config = dict(
    image_size=64,
    encoder_arch='regnet',
    encoder_channel_attention='se',
    fusion_encoder_width=256,
    fusion_encoder_activation='geglu',
    fusion_encoder_fused_qkv=True,
    fusion_encoder_drop_path=0.15,
    adamw_weight_decay_other_params=0.05,
)
Rows from block 8 of the image encoder of a small image-text matching model, named by matrix and row number. Rows with one number belong to one channel. Each number is 500 + 40 x the weight over its row's rms, rounded and kept within 0 to 999. All counts start at 0. Numbers have three digits each.
After each channel's rows are labels from the 100 images, of 14848, where the channel reaches its highest value: "top examples" is what is common among them; "colour at peak" is the nearest of a few named colours to the mean colour under the peak. Only what is clearly more common there than usual is listed. The data: photos with spoken descriptions (Open Images, Localized Narratives). In brackets: how many of the 100, against the usual share in percent.
# convs1: grouped (32 groups) 3x3 conv (encoder.blocks.8.convs.1.weight, 256x8x3x3), inputs within the group 0-7, a 3x3 kernel for each
# convs2: expand pointwise conv (encoder.blocks.8.convs.2.weight, 256x256x1x1, transposed), outputs 0-127

convs1.79:450496384539422517569599572495473552489479485492494501510493482497550426494501542478495519512511550503471530539407529443515559474478403529514557464544450498483487501511472493522469483462470492536533462518554515491490
convs2.79:516416512481516535525513473545516494550559503436500495474499534536501535450616507484438531502476480462480541473493502448490531494498552468510466456514515524472528470501482475486482585499479525522517477439503499475455567533553474603448441492504567464499496493480556492474541509492476500484473535487521470465469564484456545480560515481487530398471515551511540555488558443450525539525552
top examples: text has "trees" (85 vs 27.3); text has "sky" (83 vs 24.7); text has "buildings" (42 vs 10.9); text has "plants" (28 vs 10.3)
colour at peak: white (38 vs 6.3)

convs1.173:499498449439474511476538456502544496547467502461460452531482450431471523442538494452485503562510550537521565473526507456531463513517516478423446485464572594609562549492447522532488546476501516469465475487476521527454
convs2.173:560522439478493466459467513551481592460603524526487457486535510534541471448491453437554505509476529443516461481516513522492441432427554506557444543555482561518434555525583503466493467541549463484518480504502485487560566489551490544527508571517517534465514483480446472448513552467520502411519589480454490523454555489495560484510554472471420441452493505544478595480560516502530535464490
top examples: text has "trees" (95 vs 27.3); text has "sky" (66 vs 24.7); text has "people" (52 vs 21.3); text has "grass" (36 vs 10.1)
colour at peak: white (28 vs 6.3)

convs1.234:554517448517471478488553489467524482487509551437543546525541482462444436492416512460452503543528511496555524546461517435553454443441480430470518493550570458494550495473493424491413496487446457519523508443485516523477
convs2.234:503445481450440491528451520465489539514533531542495458521546505531547482471510501422463475475499467548453498412572469449530492536491495515513488422511499544467511467489481570504487404512576492471543448460514437584469510431451514467472478460465499481507539495480517471480496512530466562467459570525519508541532462544465419507493534490496486471533511458565527523509554491526512465473531
top examples: text has "trees" (87 vs 27.3); text has "sky" (80 vs 24.7); text has "grass" (26 vs 10.1)
colour at peak: white (36 vs 6.3)

convs1.113:546490496492453507483549461540524494486504436476496488534380420487467615521528570519454556519451575506419509482521567505503506474503480522477468436549613530522503490514498488495508495461476460473461490509502493519510
convs2.113:519503384486518457462451480521576573539479518540470462390488521446420456494491426535492501551507458544548516584479456517476478531483448506429507487467441522444518539463448510438495515479581503501523561491422516442446496514505400506536556437496509532473480446473525484481437491515469505483511539499472571511503482510480520467426504449529502495472517472481445473463440500483530510492487
top examples: text has "wall" (45 vs 20.1)
colour at peak: pink (54 vs 9.3)

convs1.53:570447462429484509427474472553454440477458465462490500527511438465488494547469545535527571482526411487482462545512519502509422517488476514461523571504518496565479474472531469517508517528499545396496431549495439523502
convs2.53:539501538531506528534524451518531512529487538494473513425476481547477435455494449509522452557497437493450460538432550506558427437565528434513491583460499529514478515514521518528533459517491464517517521547541527516433498456526462528490442501429460559507540511478572552452442523476581490515570478444522523565460498467516482559480476421488504510471511488590532551521446545556514541570457
top examples: text has "sky" (73 vs 24.7); text has "trees" (61 vs 27.3); text has "grass" (28 vs 10.1)
colour at peak: white (27 vs 6.3)

convs1.73:451477470486449456539612582492537552527488471480467450428468585562470510560560461524478490542542469509461491517512454454530480538500519532544547496473491492497523509538498467478434534476528555532499509450529423453459
convs2.73:506466442461506531496460505495547478575504546425534461588424514502613504468581507500488516520471547440445527474440525527518489451511548551494498549532508509540548513468446472448429483505482480492547448499441471505468477555444526556476528496527473507514460490490468512487483424495503494507437492441530483505479486500561567479474540485509554439516475468453516500577441546490451557526481
top examples: text has "trees" (71 vs 27.3); text has "sky" (70 vs 24.7); text has "buildings" (40 vs 10.9)
colour at peak: white (26 vs 6.3)

convs1.235:497509511493522516482450449462509462544468569501541561482477514486458421481527474532539392513493540493498591519496459458468462474428535449497486499526590512502501534517551515472543510536470505407535507531518438513412
convs2.235:478475539500525501562503542521494494481531513452520557488451481553566547543516525466523520527416520557544465523393542518484494484580485478529503503530535617502447492552433583538540434512503484479558552473510481458489486464528459502488460499513524533487531455486483549510499526469560608439555564500462442485517571462492453571523506419467457478431485468517480544562535524429437500492506
top examples: text has "trees" (95 vs 27.3); text has "sky" (71 vs 24.7); text has "grass" (30 vs 10.1); text has "road" (29 vs 7.8)
colour at peak: white (27 vs 6.3)