Weights of a small image-text matching model.
Model: 11M parameters, encoder norm batchnorm, encoder activation relu, fusion encoder width 256, fusion encoder layers 6, fusion encoder activation geglu.
Rows from block 6 of the image encoder of a small image-text matching model, named by matrix and row number. Rows with one number belong to one channel. Each number is 500 + 40 x the weight over its row's rms, rounded and kept within 0 to 999. All counts start at 0. Numbers have three digits each. After the name is the row's rms in percent of the matrix's.
After each channel's rows are labels from the 100 images, of 14848, where the channel reaches its highest value: "responds to" is what is common among them; "place" is the part of the image that holds the peak. Only what is clearly more common there than usual is listed. The data: photos with spoken descriptions (Open Images, Localized Narratives).
# convs1: grouped (32 groups) 3x3 conv (encoder.blocks.6.convs.1.weight, 256x8x3x3), inputs within the group 0-7, a 3x3 kernel for each
# convs2: expand pointwise conv (encoder.blocks.6.convs.2.weight, 256x256x1x1, transposed), outputs 0-51

convs1.89 091:490501478497484571532534544539483478466539494519476517424492599447503493485355524471456483533501442478472416502467499488478487535511513434468463468521599509512570500499491448501458440470473486523439511518507470526502
convs2.89 097:483470452497526551512518461476467550480493492518472499477510457495531520497529544502468483424521561466510525448449591546498524498563473521537552469543515500
responds to: text has "people"; text has "standing"; text has "group"
place: middle left

convs1.68 104:517545506426487474505578499489516534540468510521509622448489507464501464501499427485465552509513480500501494533602543434458580494525410611495472493482477454482562504522460453507481496528550512482511478497493490473501
convs2.68 101:527577495507474486546413469515571559457469472503512561443516563460472461473431484549434575500511555449500558470434567512489486472581447517529523594501481484
responds to: text has "standing"; text has "wall"; text has "sitting"; text has "holding"
place: centre

convs1.64 111:453477541441509526471525510414508521484507466542492501583463443521486517456545505582510432542496471527471487442433566413503587483606455548481494542477469527484458470486494479553476515447470505501539510498480502490472
convs2.64 108:548559466508478528478511521457503499504548505475461561486585519584501482464464497423564454524479499530524576543522504496537499464501512443427415530426499503
responds to: text has "standing"; text has "holding"; text has "man"; text has "sitting"
place: middle left

convs1.135 112:504505547472503493512513494543564557471507502461465476389509480607425489539549591551527518521492515483478468461465443579406544500539588519530502486501493481474482454488474550485495455567513475489483524500524504516508
convs2.135 110:434507563524480452539504572469463471495483451513482474487535498466511499489485484479469429516505533523487514512549466502535434549506468508594455501499444563
responds to: text has "standing"; text has "wall"; text has "holding"; text has "two"
place: top centre

convs1.86 105:489488493500500504523491518497517478406511601452579537482515518411542575479463575466469488515467463571500445504463495508514446507496467493479493551512476573479543526415491505591442524438480529534490471505524464524521
convs2.86 098:518534550465513404442482527561473529542516553454510451493502539514424534501489504497551469445482528524440443581479476574525489481452482442456482549457431543
responds to: text has "wall"; text has "table"; text has "sitting"
place: top left

convs1.145 100:499588584489475478486433498558508525461455502555463461449473499473538518488476508484532480459524451502511520509488443507488513487529488495506511541486480498454490483471443520483507528532496451455462489480543468620666
convs2.145 100:533485516539483503478505542528520485567490440474458528548439491486411521535538454553495532531506543529549411432550479542447523479540487526460517491494449496
responds to: text has "trees"; text has "grass"; text has "ground"
place: bottom left

convs1.134 101:489548523472524492538474473503537455575508503512427486468412547495410567473458590507511455521497509471521519493423561460487546469421576485514489499519529494472486490495589459448525485485600489527492495490513510515481
convs2.134 119:520473517477485519543484549468469480528492409456464630444450428519497467499463451516536523428530463536467412495545507546494475464494476490422472451477451491
responds to: text has "wearing"; text has "two"
place: middle left

convs1.190 108:470478472520490445438415547456482526522525484474525480457522478504500486505517524463471529517528459505449538431523481465476573542497545470537463509389520462514550408506553530480512484552548425519504550458501524561583
convs2.190 094:509481468500517490539427563523463502535497478474494466530446574505613482513511511509508437474529480518564519512602500481468502490533503475454485473514490489
responds to: text has "trees"; text has "sky"; text has "buildings"; text has "road"
place: top left

convs1.95 117:503506506497505478486495497541569464500474474514566480532528470567446486544455533470531517508500620435465556506450492472491523520509518562530397492522478595535418456491572493463564485463550463502533506485499527489532
convs2.95 112:479429490537479494474565493410513463529537500492466577453483490503477464494512441474487472476488510459521568548538477470527480486512447493475465505552532529
responds to: text has "standing"; text has "wearing"; text has "grass"
place: middle right

convs1.44 087:485488481499492502546459523510499498499477491509549493447538489550460534436610562401502556458443559463609586506508521461516505539497564498500541490473482519442477502514494479505499495468536488505437421524527494432525
convs2.44 090:481547468520551453477477535522480501503506538504469505497506554508463507494507437423479478463555497491492504503576517453431502556470535466531520517481423456
responds to: text has "grass"; text has "ground"
place: bottom left

convs1.51 118:426507500579452569459536533498501495509454554522488495498552444496523498531468508445560530505424619482543541506504498488541500460521519535453498517528470508473483468468513436496444492536526442519519550460600462568483
convs2.51 102:503501589447490501517504481453498479477503540419484538492531472480499515419438510522475441488470524436542563537485506521528508506535512417590586574486451462
responds to: text has "trees"; text has "sky"; text has "road"
place: top right

convs1.152 102:559456551471502495537471465483481472533451517465559477461526463505400594624517579514522454504561460489498507510489466478525522493481501528497532466458527548585483521475563543457519534519479552446549468528501508488489
convs2.152 093:445553515524477418486440507502400444511509472498499481444535520483485425505487575574472499529541533512508556502501548539453525511517460551580537474471492519
responds to: text has "people"; text has "wall"; text has "holding"
place: top centre

convs1.168 116:485495510498501495522531516497503548496491549511528484491496485485461497517513527468525490513504486486476491563573585563454515457515500605537599410416550496587549496499475543513443510539505558447506506565549442530464
convs2.168 107:569516458502498464493460417454529509534502428467543487499529449502519518502500444417446515592542454467557484550517471435511556506483488488397460511519481484
responds to: text has "standing"; text has "people"
place: bottom centre

convs1.253 087:501471496484533462487490459432476474496458479532495471439571517539451627460506500471475408517499481467459471491524504439468519484472540528475464530523469508520508482516574419539443492524459496424469431457462537442464
convs2.253 091:576511405469590467478522526597474513422555483442546525518470503495564532530550586497488518458496518529554544515475469574489470542547501535506421480545458528
responds to: text has "sky"; text has "trees"; text has "buildings"
place: top left

convs1.99 087:496464464460589447448425463485514603522485544468497499482489476512500505522515503459503563447433574494548506440489485496483441443498461529547489514534471558526483539473489545429527546474496509494479494432545502600526
convs2.99 086:493489458476474533468475484441485497511455433543561576579514476500528474473550436518512477464516482564504521451461497532454443481484518502503447522521474495
responds to: text has "trees"; text has "sky"
place: top centre

convs1.133 104:444497484519492452498521544484483493491533465526484515543494607499399594487493439487531501505511490477514499544590489505405565479454470493482467512513489537511515499613583472459539428505454513506467508469513491509521
convs2.133 104:515482547442554496565465550497442458462438495511510524501537454479466562549509523510483533456457520440539572493441480462470520506479490494477470496545473480
responds to: text has "wall"; text has "man"; text has "wearing"; text has "two"
place: centre; middle left

convs1.49 117:548473484566499525394523612506470502525469452505514490479486540491504534492500504499444544481526535514530514497446472482503480543529506509531466509486473496485444510453538459497667412565538521487526484501525455486522
convs2.49 114:522505550459428464481551574489517488520524445544536558507532603425610537497501469485458494505478597502468518408528471543528489467504543542504467474475437507
responds to: text has "trees"; text has "grass"
place: top left

convs1.87 099:538473502526509492464468488463542556448458516512553586430484548489429571558536609475473462515525481523402430514480496482489482550507526515513479491514494521485425464540464513501509474476479464496558463528508493520596
convs2.87 103:437515520442505447466521511454405528535472462462523492558570506542536524531476523551510453531504470488517455528572469506407507532489519467488508560524525500
responds to: text has "wall"; text has "chairs"
place: top right

convs1.171 116:533512491457488509497507476539509494471485505531462494521501479513513453538490503488488480564464548523541464489540468445410607538470576514451553470521518490489569461542524517519485551456455458518620533443572442545534
convs2.171 107:514505516515477464510503491485504434491552488473507439481543527509477559529491417436455507559459479488523529403527498552524478525475509479590499604482458439
responds to: text has "people"
place: middle left

convs1.218 076:579590400528481477406459442486474449526502498544493472563493483455461457494488447522570522496501594565523474487475518497489482512484497487507515443548489475472470460557517473531482485457469524558466503515440472460441
convs2.218 085:524519516502486504562522482476505480521482437525426464516468451513451441480436533540560513472546529509499452473531453507535469504476443508512444491506573493
responds to: text has "trees"; text has "grass"; text has "plants"
place: bottom right

convs1.178 104:524461448496477502500548514509501499559521512408498456445600472552501487433483431512527531484489509501506502530510514507474502464488497511456426490409506543620596548485503506454512426536541524513481472493453531524527
convs2.178 103:488538509489440517457458488508460487500450531492444489512480417517482497528543438493532451478517512502506476469556418529527499518484441504525564539520517458
responds to: text has "people"; text has "road"
place: bottom left; bottom centre

convs1.3 089:460435504504515462566548585549507495489472499544432438421524452502461567606547618507467551473498467485444492496500479464537467491525488457478453469478497588516502512473498536466492490482445490493497495517520500477466
convs2.3 096:551442529553430533543455464468497474517493522445510503528562508501514554520514546583461470490480509403508472492451512575522470600470541557475501506450512509
responds to: text has "wall"
place: top centre

convs1.97 116:545425488498507524458475521508509502473471480534496473539467479534505525448487480476451541489524468491506493562472443525475473538454493446489514445524481490478490496696447505495468472547469449540533477489562487582468
convs2.97 106:507538457519458483489486506440502424521505523529521538388547496488461515478522496575483510399525545451474486526544486550506572466480399479480484530439460521
responds to: text has "wearing"; text has "man"
place: centre; top centre

convs1.185 089:424442490563551463503453416526521499476558533481507476520512486510480498545488478509492534537482460508488532573538513538478506480512476534572473513519487434364392491502495502513495494485401458469512473465515540527454
convs2.185 087:439403462499493447434490451505593487503430406510490463483493441542462565559501499457463519465472446480453610551520470495520480467520531441477521542507595522
responds to: text has "trees"; text has "grass"
place: bottom right

convs1.131 105:515467504468500505518480504427495606474482556514461522545471436523529401498561425464516604500503539508483474566445465605476469493568483492510517472513485503518517551448492567503485492558443509492491503509501530478497
convs2.131 109:521539497460533502534608518445503494480552460509480557526499521512504526483469521503498473494515548460473478533510495464557504463452479515464474564506522522
responds to: text has "wearing"; text has "holding"; text has "man"; text has "woman"
place: middle right; centre

convs1.211 096:540524459556456530469493573439577445453414577502509553496442488479494439506460504502546517573493520436502444490466528466534588505487428506496523524538520456455471550504586508530493510478498475483526510507539516545524
convs2.211 094:413497547407499548476463487492494520459451503434529553568465470482480432454475482530484520565496474486515511491449428458459453524521517453425530481480456506
responds to: text has "people"
place: bottom centre

convs1.24 090:467497475439521448441433430456498407482487469475504441531485436527548517452609510543570508480519425534481562496476477458498502513466468522554517495479496487519508534544473463499520549539468512525431474459435475464463
convs2.24 097:499478535409450530576491457516491478448485477502493442511520481528534501463491486460478468462499473542498475450490421554493477538424532574434519411407454529
responds to: text has "people"; text has "buildings"; text has "road"
place: bottom right

convs1.39 090:427469496562473488515572441506585503561503427445542468521525516538499460450563468443525459564464470464544458452587551469476520503535461584519458425497458451510461491543500484496503518472485506522477537502487511497479
convs2.39 087:430512486506509508480498437502499507517542452528562505480448391520542447544508553572502522482525429516532496471489461524467492477522465505541487551526507501
responds to: text has "sky"; text has "trees"; text has "building"
place: top right

convs1.81 096:526519537486512487492459474478478533541508547524557500437480516528520556493496534470461483489468469519519516509459534488464526541464568545520494512475498504441451520447513497497449391473448430615504478471581539543608
convs2.81 097:459455569454495438379534524467532463462532420545470509482482545532489530479597459613500493509493526490501530492475484481525462484549448569501521561519522550
responds to: text has "wall"; text has "table"; text has "people"; text has "sitting"
place: top right

convs1.65 096:468507448576476544506561595445512449539492508511558511517554460467499460565447476512517509472487492476471481423528475618463520566531541519502551449526454452483442481504482525466491562544550540519509524488461486466490
convs2.65 098:545499583573485534503508509475520473536448538521481446498437543499483511578491511501452504477545551494555510485472505544494521491479472528602496579541550485
responds to: text has "people"; text has "standing"; text has "wall"; text has "sitting"
place: top centre

convs1.85 102:514522529469462513488479493472527512481473514503495569468480508486472589575518534470492448495543468532480523473478457483506475494492489484528508476482471477513485498464456513557483462611548500521482415477654544561586
convs2.85 096:497490531490432523501541524597543490504533484541529576408456473533483461499457436489517538539501389547550586577491519549492503481494576515505471639475489536
responds to: text has "wall"; text has "table"; text has "people"; text has "sitting"
place: top right; top centre

convs1.37 128:490545480519412599476523561448518457527438573499505518524518476533387565478516541501495483498415593488509515501550491488469547521499562496486487498526457548500481487513526471475541513509505494522469491420588507484502
convs2.37 132:420470542470453499479519436508534606531515516481599519468506516513605548444497480538454434497479505476493541476496512449536515558472480494465514455463487508
responds to: text has "sky"; text has "trees"; text has "buildings"
place: top left

convs1.9 107:468486514504514492458514470498504484500522469502466493485554488519482518481479501508532515455477499474477505535458545556477518477434481416511540562487537518491491514517521495493491444515482495502397606392488524654577
convs2.9 102:569521440532503519553486452461473430579488526516478521548546500512503450534529538538429454600489422539453540560542499534487446516498529494457540439554527476
responds to: text has "people"; text has "trees"
place: top centre

convs1.229 097:527437461491492517556496480514515403501431440589503477512547474457506462497454498522515492513494528473491505502521512416534581475454458468530520511525378486479479478495533491446492510481553480568530435475520426486441
convs2.229 098:455503594500466539478484487455513520516454502521529461516425516542484464474487432402482519462470452544492494486425467490513514522528456492390539410539494503
responds to: text has "trees"; text has "sky"; text has "buildings"; text has "road"
place: bottom left

convs1.16 082:443544531554523522514499519471516466511454506490537503504650506455463517498493418423534441470533546537496513499463501574429475386484477457465482487504496542501473444446505528478543487542520471469524510475500459481514
convs2.16 085:454588465508509555553501493442476479530519580508438487527511466469494504485535516494527480485474523441517523498468526484504507511422534487465535552423555493
responds to: text has "trees"; text has "sky"
place: top left; top right

convs1.151 074:477423477594451442452552470497492504548506499505470446571541492543521468460407463458504519491480521467481463508523508491477478448466489453512578517541461486447593463471498524493526514470520498440460596489470473484448
convs2.151 086:456456422506557518448537401444582576410506525519503535539539490556494523510580503541526411475592566500428481473510539510471499524524484572503474487467553479
responds to: text has "man"
place: bottom right

convs1.55 106:511477583500507471513495458534466525531528476478481521473443424509467461593653575484484562555529445509489469503455554524496526515536475541450510535467532508577528531539518460478509462479524511468504462497470493545503
convs2.55 111:553467533453524469475406529479496533414441526510533536546586534505494517584444534501531440473488496490452554481498461495532466513541532507518436503459489540
responds to: text has "man"; text has "wearing"; text has "woman"
place: top centre

convs1.226 102:471538494506487509521510507537517543431495498464436439450524526525527526505458509475526495464490480500525539441526483503507511451580592554543533502538438530387456516475514488475473468470412382467459541486537513522514
convs2.226 097:476482490533528408512525473488498483605459504439497475466511573498500482546513519479453500538516460460537473574557457465518545471516551517435479518531491514
responds to: text has "people"
place: bottom centre

convs1.174 106:519508499482474550491502526502520479523500498482505496467500529510516601486486602514534474511463483567486468518471483434493437513513448525452594516490450523371534495528558473548514408517583506498450451493478476514472
convs2.174 107:460438492490451488532519537503498542481492433556493463482428515577476517488470460420473553519493504500567420510483486436490524474497540484518535506572455514
responds to: text has "grass"
place: bottom left

convs1.98 099:438479467455431466537466489554518509447448532484543573492546543450473535475509485468505509459538476472470492484500527460423474508565465432503527529477483448533581468464447501548510473508537538519478517488533396406522
convs2.98 100:495494467476486550457486471515476463491512504461459456502482431456530527505463484460531560549495480558441432493452488460501490529503482429479544468573546472
responds to: text has "trees"; text has "sky"; text has "grass"
place: top centre

convs1.100 123:585477524505468508494516554492497505527499549520527497495461502457519470485498490524435477510521514469492480671513471561465536544475460510484497518516456535519529441605573464497546462531548497489444455553488448529489
convs2.100 107:474483445416492534550507550516529464545537524461540493496559485491461538487411526513511549389450491448501472493517536528515652504566475483434491473508467471
responds to: text has "wearing"; text has "woman"; text has "smiling"
place: centre

convs1.114 096:520530477456493491484439456515521583544500522521528480538518511531482517470472471536611550572468498393462390456485528439499500535531513536505510486504492417478499442510518478554460511539493513520472490520495465595487
convs2.114 095:428505502416496568535531453498503486405407507544528498473467453461455520458472462554515501597553494484490571517512589522497468519548488503490495488498521536
responds to: text has "trees"; text has "sky"; text has "plants"; text has "grass"
place: bottom right; bottom centre

convs1.181 096:540448527539427516432509545455529517520560465506495461556408561496564485384557518493502498486479497521490495477550490489540497527448528532472479506443418400519545487492538448527440537499528479521500488510481520458510
convs2.181 091:507514512551501558438579512481534477550416502530471421535565502491493473496438530447514545468424456517464481488495546454506432497493470486501476532454544494
responds to: text has "grass"
place: bottom left

convs1.147 085:490414441449504474580424438541490498528469478553490476569486523452489510472476532483543504442520538570549503534527532494461452495463546501471541575470475463455481549490472533455496517500521526453501563586545480495431
convs2.147 090:461551454495503494403502499466494514479503464505494469541559456472496489465513481470567558436548442546484520444523465379471472462576497562503473463462459477
responds to: text has "grass"; text has "ground"
place: bottom right; bottom centre

convs1.50 092:448513507490498514474575507465514477481486528453535487586501444498516544498554507451508524526508508464597482487482483458563486467466503524457453506477497459451477452509465461495532500627442503551513516527539483635515
convs2.50 095:490478512546541450534508472519495508597490599474566488519511438533581490562545494558514508487497509450535514585553467513521482498518416512482461483476521520
responds to: text has "trees"; text has "sky"; text has "road"
place: top left

convs1.82 106:500494499497526481500462478485429541517508545499489566516447471503461581475543530466460486501519406488479476502504493487499497500540443467485465454515498492452494548458466505559397471522494510526451478451586441617580
convs2.82 091:510511458555528505472470547510493500463521512571484483535432496501500511598486483498526505562462493517482533470550552587517534460501452439553483518423504534
responds to: text has "wall"; text has "table"; text has "sitting"; text has "chairs"
place: top left; top right

convs1.31 088:512456508527485537495454519502469431462503517516430460508598594539502533482600528462515512536509470511493505525467484511531465496463454483526441497511461456516505444510446547539546508539501419501527495484543386500573
convs2.31 098:498459548549490501463449510401516527521510574471478538578527567521527481510489528509541527518508484556465438495505445539500512485501525473502425486475418525
responds to: text has "people"; text has "trees"; text has "standing"; text has "buildings"
place: bottom right; bottom centre

convs1.80 104:487472518526523521485521534503491454455508380521475423459536488419501490493468439402488494588379494496506524492491487459495479538507488471497507541479585498573575504468508548494461494510500472516496469481463452480481
convs2.80 099:525510510515452499461508527441476519552580515521462536454529471534544546494491591434534471456535449469489457496508518515535546535542499528514539457440615563
responds to: text has "trees"; text has "grass"; text has "plants"
place: bottom right

convs1.17 114:516515495500476499526480479535485548521492557558503431542513466523473486507499508605495440540500482519478498405525591473460577484516489457517560483496527489525516438488556480515547444556457392576531501524518453522489
convs2.17 104:553552502492544492507567542510489478522573540408516507498500525536508581570475499475494519526561449521534412540582482548531472460458571461485479521560536469
responds to: text has "wearing"
place: centre

convs1.88 098:588504499478462484472468522448458561523480537462531557459486543478508494471553493471477458583501434562447388533506437520522456485463461509479567436482541482540555530505493508486452536500409548490482465509484523495492
convs2.88 098:522480572507404557526485489459554501501563484430517532516539571479541528492454476545570506485468451567564510512511443573458524531483536506447464426491521493
responds to: text has "standing"; text has "grass"; text has "wearing"
place: middle left

convs1.53 099:500440480485517495504577525490513488549473490510555490438518525484536488533498515529527490558470596547650523503489464486505454459474498457518536504484549459451525500519461515471481479526463477500463523481617528586540
convs2.53 100:542507486515491471446422530512499570559536504480487485467439471490607500439506416470604457497496468432497492504446466496501457468510501492456585474534467498
responds to: text has "trees"; text has "sky"; text has "road"
place: top right

convs1.71 108:460491494499432443555585579526476464517541514476422510521501466520473501454508499559502453488502497493466477491472486492412422527551625435508540499497528528558467480524510479462469493578545513549515467545493488496462
convs2.71 104:529412509400509491513454519500524511495499520458516537503537495496472509515582463486506458537512458588516520461500431513475509486497478509524492462513487590
responds to: text has "standing"; text has "people"; text has "sitting"
place: top centre; top left

convs1.101 116:477529497440561508432576456480518484516495465497504488497512504534498490470507480439539528501468531505459512503451498529445536457520530549487482485524474491456482633527380544509403517549424452469497466496474462468465
convs2.101 098:514456446416524448507491514544546445526504476536561505477487456526448595499496490539458489473557540485502488550482476514497549469454502520483476530516594484
responds to: text has "wearing"; text has "woman"; text has "man"; text has "smiling"
place: middle right

convs1.129 120:530474500514517469511472523543487476485504476475537537456566586466407567561453444537500462486508499475492490426593585481433545571520437485492493530489511474519502450561489482474482555442469476547514480474541529522527
convs2.129 113:482471524496494543531568562484524477567540489521490573533549444499486539544532436504547498471532442464500518549452567590474460461518445492565462463483494518
responds to: text has "wearing"; text has "woman"
place: centre

convs1.177 102:471568469443564568473515445495438517482519541479467543511473522493467538501596458505500462518483480522525567509481470494467494513490518518558461470552501483464522544447489532455578496611620529488486527461498507509460
convs2.177 097:516488496526477523499508464560464525488524567536448506465487472499495514519422438458467504539523480497507557445493504487489570438391517516573404460464504483
responds to: text has "trees"; text has "sky"
place: top left

convs1.191 088:519657442532490412453580512473473532489476500515418510466508469514451510518479477507513470468499476483472478543504491512492466478508460501396459424508516507533511526579512495513494481506469437560467559483480464496478
convs2.191 093:516487488462475530538462530539546500562473467492500391499484556491488473557439486503534460477478452499489535531495623462535515492530553505445481511493543467
responds to: text has "standing"; text has "people"
place: bottom right; middle right

convs1.60 108:476513581493494487518460524523499537461542546484491472459407573518592418458517483486507478474501485528508542493455581561512487485525437499424501480534509623558506449505491545501502501502502513547456452483518486472547
convs2.60 104:481510506462412509466548477520416522457526444511434556503463545469477489474458473496498529535508557513475514486524492498581545453564443441551527583516506479
responds to: text has "wall"; text has "sitting"; text has "table"; text has "two"
place: top right

convs1.180 121:507515528428482552471620496481470504504518464534477485516527472458461503563470484505504481504535505472429521484480502475529476506472455462545491418502604433633575465521493471504501518472478501474515552489462549473476
convs2.180 110:523451484544433481489502571517480551496565547512482550445459479568428518546423485544462498510589480485464559477490489458462492516498495534459487533476586500
responds to: text has "people"; text has "standing"; text has "ground"
place: bottom left